config.yaml
train_examples: 98430
crop_scale_min: 0.5
cutout: 0.25
drop_path: 0.05
moe_every: 2
experts_per_token: 1
shared_expert: false
width: 192
optimizer: "muon"
muon_scale: "match_rms_adamw"
grad_clip: 5.0
epochs: 4.5
decay_fraction: 0.4
weight_decay: 0.4
Rows from block 5 of a small image classifier, named by matrix and row number. Rows with one number within an expert belong to one neuron, the router's apart. Each number is 128 + 24 x the weight over its row's rms, rounded and kept within 0 to 255. All counts start at 0.
Before each expert's rows are labels from the 100 images, of 14976, where the router gives the expert most weight on average: "top examples" is what is common among them. Only what is clearly more common there than usual is listed. The data: retinal OCT scans (Kermany 2017). In brackets: how many of the 100.
# router: router (model.blocks.5.mlp.router.weight, 32x192, trained with AdamW), inputs 96-191
# up: expert up (model.blocks.5.mlp.up, 32x96x192), inputs 96-191
# down: expert down (model.blocks.5.mlp.down, 32x192x96, transposed), outputs 96-191

# expert 27
top examples: finding: choroidal neovascularization (96)
router.27 [112 136 119 100 119 164 107 116 129  98 132 124 184 158 161  76 160 132 143  78 115 110 155  94 116 126 121 158 120 116 157 140  75 141 130 118 131 149 120 119 117 155 112 152 150 127 147 135 111 101 148 106 135 123  81 144 148 115 164 132 136 102 184 131 145 139 101 128 113 182 136 154 113 140  98 108  87 163 124 157 124 131 132 131 141 168 116 163 126 119 160 111 105 125 139 139]
up.0 [124 121  98 120 139 136 123 114 148 112 121 147 169 134  76 101 150 119  88  99 112 139  67 133 114 130 107 105 117 112 134 142 139 141 177 103  83 115 141 158 207 162 102 114 124 118 105 126 136 142 138 108 136 123 118 125 135 127 152 117 150 135  98 112 130 137 129 172 159  77 114 134 104 113 135  96 169 137 116 112 160  93 161 146 130  87 120 174 138 132 124 146 119 103 105 152]
down.0 [148 149 121  70 128 123 119 177 113 139 125 128  90  99 131 132 139 137 202 135 127 135 163 115 138 164 132 132 148 144 121 126 126 132  89 100 122 149 132 115 114 116 125 138 148 122 129 112 112 120 130 105 161 130 155 139 133 150 106 106 119 138 115 144 101 134 102  77  77 175 145  57 130 119 119  74 108 128 168 154 122 145 103 107 122 143 157  90 111 131 159 139 132 167 139 104]
up.1 [121 123  70 136 160  87 129 105 111  96 104 180 161 102 193 118 110 190 131 153 157  98 154 110 116 152 106 191 116 140 128  88 123 142 151 121 111  99 123 103 110 127 174 131 138 136 143 122 131  90 128 124 102  82 152 103 162 124 155 141 114  88 137 134 152 120 107 143 128 112 155  84 128 122 156 118 132 106  87 137 143 111 130 123 149 136 113  89 125 106 131 146 126 147 158 147]
down.1 [162 103 177 100 111 137 112 167 190 101 121 117  76 156  83 115 143  69 121 130 153 139 129 149 112 124 126  43 144 122 128 165 133  95 117 149 122 170 120 112 109 123  86 117 109 127 110 112  91 113  85 144 110 123 106 142  85 122 111 146 114 171 105 157 115 108 167 106 137 118 112 161 128 136  96 150 161 127 168 134 144 125 113 122  74 129 139 157 123 143 144 129 147 102 157 119]
up.2 [ 94 124  92 133  82 101 128 117 115 107 125 137 117 141  74 163  98  85 145 112 147 136 138 100 107  89 131 109 120 101 126 105 119 103  78 120 111 105 156 126 132 143 144  93 131  70 157 137 154 124  89 138 140 152 131 151 104 114 120  91 104  93 121 155 165  82  66 137 117 131 109 107 156  98 154 121 126  96 118 113 141 116 139 134 138 154 168 126 140 170 115 117 143 123 105 116]
down.2 [169 121 123 162 118 146 134 141 145 144 137 118 142 105 158 102 108 142 118 140 180 160 130 141 159 169  77 140 144 193 111 136 145 160 149 129 124 137 133 129 131 160  91 139 127 158 103  89 104 141 114 147  99 142 141 128 147 149 130 129 129 150 157 143 115 147 141 172 186  89 152  96  97 153 121 101 125 123 179 119 118 109 126 114 130 141  74 145 111 104 148 124 113 134 147 131]
up.3 [120 120 118 136 128 121 161  97  96 106  97 132 156 147 117 114  86 107 101 130 121  79 153 130 155 109 115 108 108 159 115 128 151 175 143 174 142 112 181 144 125 146 165 117 131  77 164 145 127 111 136 137 145 117 166 104 136 136  97 118 150 107 151  98 113 139 128 112 123 122 168 144 102 142  84 131 151 120 127 112 126 132  74 124 177 112 105 121  40  94 154  95  96 119 136 138]
down.3 [156 132 138 106 128 140 132 150 206 148 134  88  77  97 122 148 127 102 156 132 122 130  94 124  96 118 147 128 183 111 158 113  99  88 142 145 125 147  81 111 112 150 177 133 112 114  99 118 111 127  71 103 121 136  76 151 131 121 107 124 114 129  77 157 138 152 171 160 109 133 102 134 125 169 138 166 109 131 134 142 160  89 132 121  80 121 135 148 134 147 116 163 133 115 153 134]
up.4 [193 140 117 177 136 125 178 163  93 117 109 132 121 104 150  97 121 162 100  96 159 123 143 115 133 158 126 115 165 139 152  99 138 131 110 103 140 141 151 135 110 146 138 128 142 107 168 144 112  89 163 146 113 131 122 124 174  90 124 126 149  80 114 152 153  85 100 117 113  78 160  93 122 137 131 163 137 130 172 162 142 136 153 147 127 137 115 109 154 199 139 121 158 122 122 130]
down.4 [ 97  91 149  72 144 101  70 115 155 131 139 194 126  90 112 152 135  56 126 122 113 111 141 156 140 184 134 116  96 150 129 159 147  97 132 124 134 145 108  94 129 135 134 138 114 173 125 129 134 118  83 148 132 142 102 128 102 143 107 116 101 124 172 114  93 114 112 151 128 157 100 127  98 119 152 124 170 168 118 109  89 113 132 112  91 116 138  94  90 100 147 151 101 146 139 131]
up.5 [147 139 132 133 128 158 129 139 130 103 160 101 152 127 108 128 140 132  99  91 137 102  97 135 124 157 142 126 125 103 148 169 119 149 105 111 147 141 136 117 139 149 147 123  94 147 121 133 126 105 110 173 119  85 150  97 114 127 153 109 155  91 110 137 164 132 146 154 122 122 106 129  97 139 106 148 163 101 132 164 157 107 150 166 134  80 108  91 144 132 102 128 126 116 147 120]
down.5 [122 128 154 146 119 113 145 118 136 180 126 189 142 157  96 104 128 133 138 195 121 109 124 154 122 134 134  98  99 125 146 147  99  76 108 132 131 154 100 140  92 119 115  95 152 131  74 126 108 110 118  87 145 161  69 122 142 138 123 115 122 120 108 117 111 115  91  96 124 122 116  84 144 141  70 133 145 105 112 127 117 105 140  84 123 169 126  97  95 122 188 136 128 186 104 127]
up.6 [154 134 122 100  81 109 153 131 104 170 133 156 126 146  96 132 152 148  97 147  93 164 157 137 130 161 129 131 112 121 111 118 122 114  96 145 101  80 165 140 130 127 125 151  83 103 139 120 107 116  96 172 140  61 165 113  98 154 116 107 103 150 139 124 108 127 114 111  93 158 172 149 149 124 120 153 115 136 174 124  85 122  97  99  76 138 136 111 103 121 119 123  96 138 142 141]
down.6 [134  89  96 134 192 143 112 114 140 130 132 116 141 122  99 134  92 105 134 115 132  72  88 137 116 145 161 110 103 133 166 157 115 134 136  81 176 171 108  98 146 122 160 125 110 132 138 150 183 127 133  84 156 167  87 148 164 109  88 122 169 135 119 161 132 116 150 150 111 114 128  83 102 130 120 103 120 111  85 130 138  91 132  92 134 144 131 117 145 157  86 154 154 110 111 129]
up.7 [115 103 107 131 142 129 165  72 149 101 137 123  69 139 137 120 151 120 156 117 154 124 105 166  98 133 101 116 137 138 128 128 100 148 146 147 103 105 167  85 122  86 118  88 125 155 136  90  82 101 155 153 111 124 107 147 153 122  98 153 116 146 159 116 140  80 124 183 129 149 138 140  84 125 166 114  90 129 114  97  75 166 159 135 110  87 153 129 117 129 153 142 154 107 121 139]
down.7 [174 123 145 153 120  93 106 129 113 171 122  77 152 133 145 140 125 143  86 105 145 111 161 107 201 182 117 169 165 129  85 133 152  85 112 144 127 130 105 160 113 152 149 136 102 116 123 161 152 168 102 109 144  98 176  89 101 102 129 103 153 135 116 109 116 141 134 128 156 127 136 142 160 136 141 104 148 132 189 135 140 115 120 152 123 128 100 129 112 103 116 158 136 124 124  86]

# expert 24
top examples: finding: choroidal neovascularization (78)
router.24 [128 126 140 101 135 144 121 100 131 111  94 172 123 117 110 167 151 114 123 147  86 109 112 133  91  69 122 153 153 146 179 144 140 152 120 104 102 113  96 133 148 113 158 105 164 116  95 119 159 100 100 137 115 130 155 140 151 109 112 106 174 126 123 135  98 127 116 114 144 119 133 139 100 113 104 137 166 139 116 119 104 117 114 113 115 160  83 107 165 133 156  94 140 120  91 120]
up.0 [114 176 139 108 136 137 167 130 147 116 128 141 165 127 116 119 159 157 139  98  88 101 159 155 127 142 130 119 128 116 128 132 152 120 126 112 127 146 109 135 169 182 145 122 144  92 139 127 120 116 122 106  61 135 124 110 134 132 111 135 121 127 119 148 113 173 114 171 142 146 163 123 159 113  94 124 118 131 149 148 123 154 139 102 117 140 101 170 134 180 136 108 106 145 115 134]
down.0 [137  98 137 184 132 119 120  77 105 129 103 149 101 110 104 125 142 122 160 125  99 175 141 154 125 122 105  91 144 145 166  83  78 113 186 177 139 114 146  95 140 116 134 116  94 128 115 139  85 149  96  89 164 159 119 163  90 133 101 139 151 132  98 139  89 146 116 134  90 102 105 101 109 109 127 142  95  83 152 104 154 125 141 165 136  90 148 135 133 123  97 160 141 102 130 158]
up.1 [119 115 115 148 130 102 124 146 112  91 136 126 128 133 163 117 101 122  78 157 117 152 138 118 183 179  79 155 138 110 112  93 104 126 119 114 114 126 137 104 115 137 119 133 121 123  97 131  91 131 123 114 157  96 188 171 165 144  87 170 132  83 135  99 103 183  62 122  99 135 158 131 119 113 142  95 135 123 144 140 147 129 106 135 103 125 138 111 116 161 135 125 138 145 111 154]
down.1 [112 155 142 119 178 150 140 162 135 157 184 140 151  98 119 145 123 117 101  99 145 118 121 136 102 114 154 107 123 122 131 118 148 145  79 132 112 144 162  96 152 126 124 157 143  99 104 146 141 133 108 109 157  58 150 121 145 136 157 125 126 161 103 126 116 113 165 114 116 117  92 126 167 127  97 120 106  97  92 112 113 121  93 139 121 117 117 141 125 126 121 144 129 101 146 104]
up.2 [133 155 111 105 149  90 162 122 100 150 115 115 118 110 138  82 146 190  91 171 161 131  74 177 112 171 119 122 106  92 132 179  96 126 137 136 161 115 145 128 160 167 113 149 134 126 145 121  88 153 164  75 116 132 112 100 123 126 141 125 104 127  79 136 112 111 112 128  95 120 106 146 128 119 137 144 148 171 113 132 120 139 103 162 156 131 136 138 138  95 154  99 115 122 120 103]
down.2 [168 147 101 138 150 103 132 117 136 147 147 114  94 165 132 106 159 150 109 125 127 166 153 149 128 109 124 154 151 106 118 108 164  40 131  64 113  95 113  98 133 146 128 139  98 133 103 163 148 114 153 111 149 119  99 103 133 149 128 168  99  99 150 135 104 106 120 131 107 164 128 106 115 107 114 103 117 152 157 134 135 161 169 160 152 106  84 103 120 171 100 140 112 194 124 131]
up.3 [160 167 124  92 104 177  84  76 145 113 141 140 130 141 120 152 127 142 135  58  94 140 164 117 135 130 101 111 110 128 101 133 122  75 156 164 137 159 141  85 129  96 144 173 126 148 121 156 143 104  99 152 112 122 109  81  92 118 157 130 126 152  79 184 130 145 135 138 127 149 126  98 178 156 143 138 167 115 102  88 137 153 144  54 118 135 124  77 122 132  96 158 150 162 155 119]
down.3 [121 137 110 143 200  80 120 149 116  92 130 111 111 134 154 139 136 128 169 137 165 104 125 139  80 112 139  97 167 115 103 108 105 164 123 109 131 128 136 102 111 131 122 154 126 118 148 145 137 158 162  75 196 117 148 130 112 133  77 118 151 104 124 155 136 159 121 153 138 118 120 116 130 142 127 123 118 143 131 155 102  90 114 171 158 156 154 116 124 105 170 136 100 137 159 137]
up.4 [112 161 104 131 140 105 166  99 142 138 122 108 140 150 150 126 141 167 102 102 137 120 185 137 102  87 153 139 106 132 162  84  83 146 121 121 144 120 123 122 157 153 128 132  89 155 137 109 116 125  72 115 155 153 141  74 119  60 117 182  75 118 124 126  79 113 121 129 157 152 166 117 121 110 108 120 112 143 116 133 122 123 126 106 183 111 158 137 167 136 114 137 157 134 100 114]
down.4 [116 129 115 151 133 103  96 123 115 157 113  92 130 173 116 144 156 100 117 132 116 100 130 163 153 133 107 118 175 178  88 135 153 148 126 115 157  79 121  95 124 120  93 157 135 129 164 146 117 103 166 149 156 154  76 109 146 109 114 119 101 132  94 134 147 148 139 110  69 131 105 207 134 143 177 151 125 146 103  94 126 124 102 128 129 119 151 115 154 152 138 127 142 108 115  93]
up.5 [140 118 150 107 113 152 136 142 123 118 184 115 185 145 188 110 106 119 102 115 138 120 135 149 134 157 177 136 123 142 154 140 132 151  91 109 160 140 122 138 173 147 153 120 145 154  67 107 140 136 108 141 108 138 134 135 116 151 149 101 103 138 144 103 116 116 131 146 124 144 115 137 163 158 108 114 132 137 138 103 102 135 100 144  91 159  85 150 114 121 129  93 165 137  95 137]
down.5 [ 86 160 183 158 158 109 128  88 115 156 123 113  75 122 109 130  84 134 145 107  85 129 121  92  95 140  86 101 126  95  98 123 126 153 129 105 108 119 159 141 127 166 121  80 155 111 107 129 146 125 151 142 143 114 181 134 151 155 111 109 128 115 145 117 144 114 187 103 131 128 141  83 112 133 122 160 145 126 135 107 147 108 175 122 104 140 144 148 135 146 147 138 162 131 145 113]
up.6 [148 162 135 145 107 121 153  86 133 103 122 117 112 103 157 165  89 131 168 139 116 104 144 153 124  99 114 131 117 119 131 126 126  83 144 123  99 155 155 141 145 115 132 112  86  94 128 145  93 140 171  85 113 113 130  97 125 144 136 164 147  95 144 144 126 161 145 135 176 147 116 114  94 122 165 107 105  97 104 150 138 118 120  85  95 125 123  99 146 122 138 178  97 114 172 122]
down.6 [132 130 124 104 128 128 112 173 129 143 119 137 129 151 150  76 132 115 124 108 108 119 152 129 118 122  91  92 137 130 154 129 157 132 123 100 135 139 129 108  99  82 136 111 135 100 108 133 122 151  95 117  86 155  66 122 136 144 137  83 184 147  93  93 136 133 116  81 184 153 127 115 158 122  89 165 146  89 167 115  93 153 104 185 148 118 145 139 152 130 177 111 147 148 113 106]
up.7 [123 114 148 102 134 131 109 144 151 142 145 162 102 141 151 111 170 129  86 111 136  99  86 170 123  95 106 124 134 112 110 146 136 111 136  81  93 158 124 152 158 176 125 170 133 112 128 150 147 103 109 130 118 145 101 124 126 110 160 117 115 118 129 144 125 104 102 160 162 148 115 114 145 149  99 122  95 105 110 129 113 126 113 144 120 159  96 133 126 113 106  84 155 122 122 118]
down.7 [ 85 100 144 137 132 133 134 138 105 118 117 114 133 170 126 150  72 182 104 143 125 160 125 101 119  97 137 183 116  76 145 145 111 129 104  98 138 118 146 138 161 142 114 137 122 156 115 141 129 135  85 139 127  87 153 151 121 118 105 133 175 109 142 110 113  91 146 108 111 130 164  88 127 130 142 137 167 164 122 165 130 127 110 116 116 108 157 141 132 129 129 152 131 122 175 153]

# expert 3
top examples: finding: choroidal neovascularization (59)
router.3 [116 144 115  96  94 133 159  79 107 129 163 119 123 126  96 148 136 132 149 136 147 138 160 111 164 115 142 125 124  90 115 122 154 162 154 172 142 103 154 144 146 105 148 185 131  97 149 157 104 105 143 103 115 114 100 154 124 113  98 142  97 157 169 161 141 152 151 163 153 164 165 145 127 125 133 123 147 141 106 174 118 124 145 159 120 108  95 128 116 161 106 124 104 142 106 147]
up.7 [129 135 103  79 146 139 185 125 130 141 139 114 167 144 119 133  99 101  93  99 107 119 105 100 125 166 148 170  95 139 124 153 131 145 172 160 123 123  99 132 171 127 159 155  72 121 108 167 133 117 164 111 163 111  82 133 127 120 134 126 102 122 141 116 110 129 171 110 152 135 171  89 107  95 140 161 148 127 142  77 118 112 136 174 125 128 133 156 112 142  97 133 108 126 113 147]
down.7 [117  69 175 171 139 108 128 133 122 154 144 141 127 158 107 110 102 129 139 119 103  92  96 127 182 165  60 110 141 178 119 120 166 146 159 100 161 143 105  74 151 135 130 153  73 138  82 114 162 122 137 136 110 152 138 112 114 154 128 118 135 158 135 131  98  91  97 112 150 109 156 143 155 120 146  96 142 144  98 110 113 120 141 134 120 100 156 149 142  98 122 149 154 162 118  93]
up.8 [ 95 142 145 192 131 130 100 136  78 122 187 106 143 183 179  97 107 122 120 131 133 156 123 107 124 143 104 118 148 119 114 116 145 101  98 110 140 111  80 134 122 129 143 112 127 129 138 144 138 141  95 162 169 113 153 106 121 101 152  74 165 147 135 120  99 189 165 147 135  89 129 104 138 151 132 123 112 131 124  82 167 144 128 140 151 130 112 132  93  95 150 132 103 100 125 140]
down.8 [146 134 119 157 120 138 151 133 182 105  89 146 129 102 112 162 121 130 132 128 140 122  88 139 107 138 152 168 168 182 172 182 123 119 106 179  82 169 137 142 152 114 118  82 112 130 110 144  91 112 119 106 137 102 143 147 175 141 144 129  96 137 115 160 150 147  96  94 151 153 113 105 130 154 214 123 144 125  84 155 129 133  73 131 102 130 139 105 121 118 156 141 125 141 195 122]
up.9 [137 141 131 108 102 131  80  85 120 138 109 131 160 168 121 146 142 142  99 139 109  89 137 131 145 113 133 113 164  72 165 102 126 109 125 118 144 124 129 154 154 176 125 108 171 103  86 152 104 106 124 100 127 123 105 128  95 138 108 138 132  88 104 112 112 121 146 192 132 149 136  89 121 158  86 152 159 152 126 172 148 126 131 117 141  98 134 152 104 138 111 127 138 170 166  86]
down.9 [141 114 111  76 147 111 115 135 140 147 151 152 121 135 113  92 167 143 128  83 158 103 124 116 173 122  97 153 115 110 119 143 142 121 120 111 137 151 157 165  99 197 158 142 150 105 116 110 152 109 105 144 119 141 138 105 147  79 163 134 155 109 176 159 137 103 123 127 120  74 145 152 149 144 130 110 112 123 139 137 124 101 154  95  87 150  96 120 122  99 104 119 160 126 131 106]
up.10 [113 162 111 106 116 115 156 111 126 138 112 183 124  94 130 146 149 140 177 158 123 106 138 152 135 111 141 148 128 139 142 134 107 149 140 120 131 132 147  88 111 127 102  96 162 116  95 121 132  76 116 123 134 151 110  83 119 137  66 102  93 112 148 189 156 128 120 151 116 116 116 149 132  95 123 140 135 128 111 131  88 140 151 164 157 100 154 134  82 122 176 119 121 139 143 134]
down.10 [128 126 119 104 129 150 100 148  95 125 161 113 165 147 174 120 118 103 113 130 172 136 100 108 133 127 116 158  77  79 112 159 105 111 124 102 121 157 112 164 145  86 169 116 146 123 127 131 122 123 116 102 144 131 123 161  89 149 138  88 136 122 154  87 108  84 151 130 124  96 138 109 125 180 102 120 118 146 125 141 134 161 107 128 134 140 175 159 137 113 107 109 110 128 114 156]
up.11 [168 101 139 137  69 131 144 128 137 131 113 131 135  98 102  97 111 107 143 120  96 147 181 128 135 142  91 171 104  98 110 161 139 115 123 116 140 136 134 106 138 138 135 169 122 153 145 166 133 125 133 139 148 125 137 144 117 117 144 130 102 117 141 169 139 103 151  94  73 147 120 137  99 126 140 122 149  80 158 109 176 161 135  90 145 105 113 131 130 132 195 117 126 168  96 106]
down.11 [116 132 126 165 110 155 151  83  99 139 130 123 120 157 129 173 103 126 121 158 103 109 116 215 108 102 107 129 152 162 137 139  76 126 154 122 124 101 105 114 103 132 116  82 152  99  94 129 145 162 165 126 137 134 122 119 106 159 132 112 185 134 107  95 116 101 104 129 140  94 167 113 127 114 119 172 115 143 140 146 129 130 119 121 184 111 167 108  98 125 118 123  94  83 119 121]
up.12 [124 118  98 133 155 140 173  65 127  98 118 121 144 116 106  91 100 107  71 162 125 130  99 127 144 141 103 169 111 133 151  78  84 128 111 172 132 106 129 153 150 190 141 129 111 149 120 126 121 149 127 128 133 100 137 132 127 123 122 124 139 138 120 143 129 118 163 138 135 130 140 143 117 131 156 135 106 123 148 133 122 102 111 135 142 112 131 114 123 115  83 123  89 115  74 142]
down.12 [117 103 145 124 122 157 149 158 160 145  90 113 131 120 128 120 123 131 134 103 115 153 102 101  90  93 146 122 111 165 148 151 165 103 118 113 122  87  95  94 133 164 125 110 155 173 139 160 132 163 140 121 132 135 140 140 136 110 126 170  98  94 141  99 136 139  91  78  80 103 164  93 139 134 136  98 121 126 128  81 164 121 169 122 142 106 142 142 129 107  99 110 155  60 103 121]
up.13 [133 125 134 118 154 112 158 120 150 105  79 156 136 138 155 141 172 155 151  93 106 122  73 117 140 129 141 173 135 109 148 100 144 146 113 100 105 155 165 116 153 128 128 126 152 135  98 123 141 130 141 124 135 113 108 157 145 146 147 119 162 111 111 129 134 110 153 128  87 134 178 120 148 105 154 137 159 139 124 156 161  77 133 175 152 127 126 171 130 123 132 126 114 101 145 127]
down.13 [152 128 137 153 130 114  74 104 147 116 141 127 129 126 154 157  83 100  86 131 132 106 112 110 105 150 113 118 115 107 140 147 168 138 153 135 115 106 135 123  86 187 127 136  84 168 105 118 106 146 137 142 175 104 163 108 172  95 127 130 152  94 134 114 139 133 121 114 132  98 126 117 126 142 146 103  87 145 165  93 116 163 124 114 127 141 156 147 113  89  87 141 101  78 108 112]
up.14 [147 151 124 144  76 155 172 131 124 110 120  86 130 103 126 175 136 133 165 148 114 169 145 128  86 122 156 139 106 143 137 118 120 161 108 136 133  88 126 105 145 113 110 122  75 127 151 125 118 134 132  71  95  85 125 125 161 117 117 157  73 125 140 109 133 134  87 120 101 145 146 114  85 122 174 179 114  85  91 176 120 128 125 121 107 157 115 139 130 134 150 170 100 127 131 138]
down.14 [133 152 153 113 104 120 118 122 111 116  94 116  97 121 141 134 102 107 147 142 137 167 137 123 121 130 158 117 104 164 131 123 160 118 139  89 119 108  63 115 127 136 115 131 138 120  91 130 122 151 148 135 122 134 133 102 146 167 113 163 118 174 149 131 169 200 136 127 158 127 111  98 115 157 141 132 124 141 121 125 130 142 101 139 112 124 147  82 163 154 111 169 103 163 156  93]

# expert 7
top examples: finding: diabetic macular edema (35)
router.7 [148 177 159 126 147 144 122 124 120 154 118 136 174 129 118 135 119 114 131 181 121 122 136 106 150 126 117 128 123 193 117  88 102  67 108 149 157 127 114 124  92 137 147  89 121 134 142 166 148 122 134 126 162 105 173 137 121 122 138 130 132 144 104 129 123 107  94 163  95 169 140 134 144 110 135 120  92 166 127 104 102 125 111 144 156 138 140  94 143 160 136 105  97 132 121  63]
up.7 [127 163 124 113 101 106  93 115 122 145 137 101 135 148 126 141 116 128 132 154  80  89 158 109 150 152 136 103 185 106 159 122  81 150 120 123 167 140 143 133 102 117 169 150 110 138  83 114 135 153  79  98 119 105 114 118 158 107  80 129  96 154 111 101 108 141 119 145 113 170 104 129 121  78 138 128 126  84 121 160 142  97 112 134  88 126 162 139  99 172 144 143  82 166  94 113]
down.7 [131 141 142 114 149 133 174  99 114 136 150 113 156 104 127 123 156 160 134  66 107 138 142 137  95 151 148 166 103 142 159  98 135 135 131 142  84 164 159 130 121 130 105 125 169 146 125 154 149 125  98 152 133 149 125 141 103 138  85 157 149 137 118 155 151  79 142 111  94 128 192 142 181 140 112 171 109 124 142  95 120 129 132 125 127 147 154 109 125 122 138 114 163 140 109 101]
up.8 [ 71 119 128 107 163 112 106 129 119 101 153 128 133 159 182 146 171 112 121 108 126 147 141 126 140 131 121 105 135 139 107  95  82 146 156 123 105 127 146 133 104 156 117  85 115 156  95 154 145  83 127 131 118 146 131  99  98 142 147  87 153 125 140 113 121 123 168 150 108 131 109 163 103  92 152 146 112 138 152 157  95 135 132  87 139 126 145 130 116 113 114 108 104 134 114 145]
down.8 [156 154 132 157 111 152  88 132 128 159 114 142 135 141 121 145 115 113 102 148  77 126 158 109 138 157 143 123 150 138 147 136 130  96 131 133 106 124 143 126 143 114 156 143 118 123 155 151  94  95  93 117 154 152  86 157 141 151 131 135 132 175 100 119 137 122 134 126 157  93  96 100 130 123 127 116 105 157 137 138 125 131 119 169 130 131 140 134 106 114 117 163 119 116 151 114]
up.9 [122 151 162 159 113 117 176 114 100 139  97 135 127  99  92 119 145 144 160 141  91 134 132 113 114 133 137 108 131 119  91  91 113 109 139 122  98  96 163 135 107 156 151 117  78 115  75 119 126 116 136 116 112 100 185 101  93  89 142 140 128 131 119 123  95 164 163 123 148 115 149 128 103 122 131 145 116 123 150 138  87 122 122 163  84 112 115 144 150 145 137 133 138 142  85 129]
down.9 [133 136 151 137 198 106 144 139 131 125 107 152 106 131  95 124  81 130 146 108 141 112 100 100 127 127 121 135 159 144 146  95  90  98 117 104 107 152 141 182 146 160 151 153 156 137 132 138 160 157 114 133 117 115 171 130 150 153 114 153 164 157 129 140 153 153  99 132 119 127 121 118 152  92 126 160 152 121 171 116 158 142 168 129 138 125  99 125 135 110 139 135 120 120 144 141]
up.10 [107 159 100 144 108 128 116 114 106 101 150 145 129 138 122 109 147 127 146 143 130  86 116 126 127  86 134 155 147  94 174 145 129 154 144 127 125 170 130 108  94 118 124 162 123 107 165 130 156 152 121 120 141 147 148 156 140 105 113 150  96 115 171 130  91 173 103  92 119 142 126 107 167 131 129 125 137 143 132 158  99 114 119 128 115 162 106  88  94 109 117 106 126 159 164 129]
down.10 [107  91 145 121  88 116 149 145 159 105 151 125 133 151  88 122 186  95  97 127 160 131  94 139 103  67 162 118 112 136 113 147 155 172  86 111 131 140 173 125 103 127 115 140 105 153 184 128 146 148 102  92 140 144 124 116 119 104 124  96 148 125 138 117 138 126 144 177 158 141 103 150 124 106 107 118 146 127 146 125 151  82  76 120 116 147 121 151 121 116 119 118 153 108  79 122]
up.11 [129 155 134 143 147 161 124 130 114 157 109  76  85 164  89 155 125  84 132 159  94 112 124 125 111 145 102 147 155 115 100 139 135 153 127 110 112  90 133 108 121  88 109 194 151 108  83 102 137 105 119 122 174 194 160 161 151 124 169 140 105 115 118 149 113 112 163 109 149 141 124 112 154 146 126 110 145 139  81 112 161 114 110 147 133 153 132 144 113 131 139 124 152  77 145 130]
down.11 [157 133 149 107 116 170 107 127 118 151 103 136 137 108 137 118 141 133 138 130 125  96 131 101 127  84  93 155 144 139 123 131 167 127 147 141 139 134 105 139 121 143 138 140 150 143 104 140 150 176 132 138 151  59 116  98 149 133 112 105 152 132 132 131  90 150 140 134 108 138 112 119 157 166 144 128  83  96 132 143 139 142 156 105 141 118 117  86 154 152 119 140 188 133 147 109]
up.12 [102 168 138 113  74 120 107 130  91 123 128 123  82 123 124 118 111 105 101 176 107 131 101 103  78  84 130 150  98 140 158 114 175 123 109 110 125 145 114 118 140  75 140 129 146 110  95 110  73 108 127 154 117 111 132 151 142 146 119 138 141 140 115 166  85 144 127 175 118 135 115 145  95 137  87 108  75 141 105 157 113 134 135  81 136 149 149 123  74 138 133 138 134 124 132 119]
down.12 [147 113 142 117 122 125  71 125 117 135 121 119 100 147 112 162 145 119 122 137 123 128 131 133  92 137 106 144 133 148 118 146 115 179 128 147 107  93 149 141 122 117  94 119 134 119 106 107 124 114 101 110 169 166 166 140 150 174 122 118  96 154 159 126 114 143 126 120 137 135 141 148 134 108 139 126 139 151 120 139 111  62  99 134 100 129 149 135 112 156 124 126 111 130 156 142]
up.13 [ 96 142 121 150 120 167 143 134 133  91 152  65 105 119 131 117 160 107 123 171 165 111 121 145 138 128 160 140 122 122 161 135 102 115 158  92 158 120 138 139 120 114 138 155 138 129 131 103 161 120 109 159 136 116  82 123 165 142 160 135 122 121 158 115 148 141 119 140 164 136 132 150 140 171 177 113 143 159 129 163 131 151 125 119 143 140  89 120 142 131 121 123 143 137 131 155]
down.13 [171 122  93 127 106 112 132 121 155 151 129 111 121 107 139 114 119 125 169 136  98 137 127 138 156  92 108  83 182 113 167 100 112 143 131 176 150 134 127  88 162 137 120 127  95 157 131 131 160 152 134 131 163 124 127 160  89  84 148 144 126 111 128  95 114 132 124 101 145 190 131 152 140 135 132 134 149 124  75 144 152 109 135 158 141 133 123 131  86 127 143 146 130 149 138 131]
up.14 [104 137 150  92 131 144  78 141  94  76  87 139 143 165 171 129 112 118 106 110 102 133 165 128 123 129 105 100 131 137  95 164 119 182 133 104 110 104  96 123 128 124 117 121 130 135 191 116  90 134 130 114 129 103 130  65 142  93 178 109 124 130 149 108 134 126 149  87 174 123 107 136 198 116 129 145 139 128 137 163 142 133 186 120 112 132 130 135 110 146 125 121 128 107  93 155]
down.14 [148 152 116 150  97 107 152 140  83 123 153 124 165  99 147 130 113 112 162 112 148 110 115 124 104 128 165 133 151 145 136 158 140 136 117 147 147 122  87  80 160 140 145 144 139  78 114 122 119 120 112 142 103 159 126 131 146 120  94  95 132 148 119 160 113 135 134 101 135 107 139 174 117 131 132  94 105  92 135 142 142 112 105 114 119  94 159 145 146 131 127 172 103 143 132 117]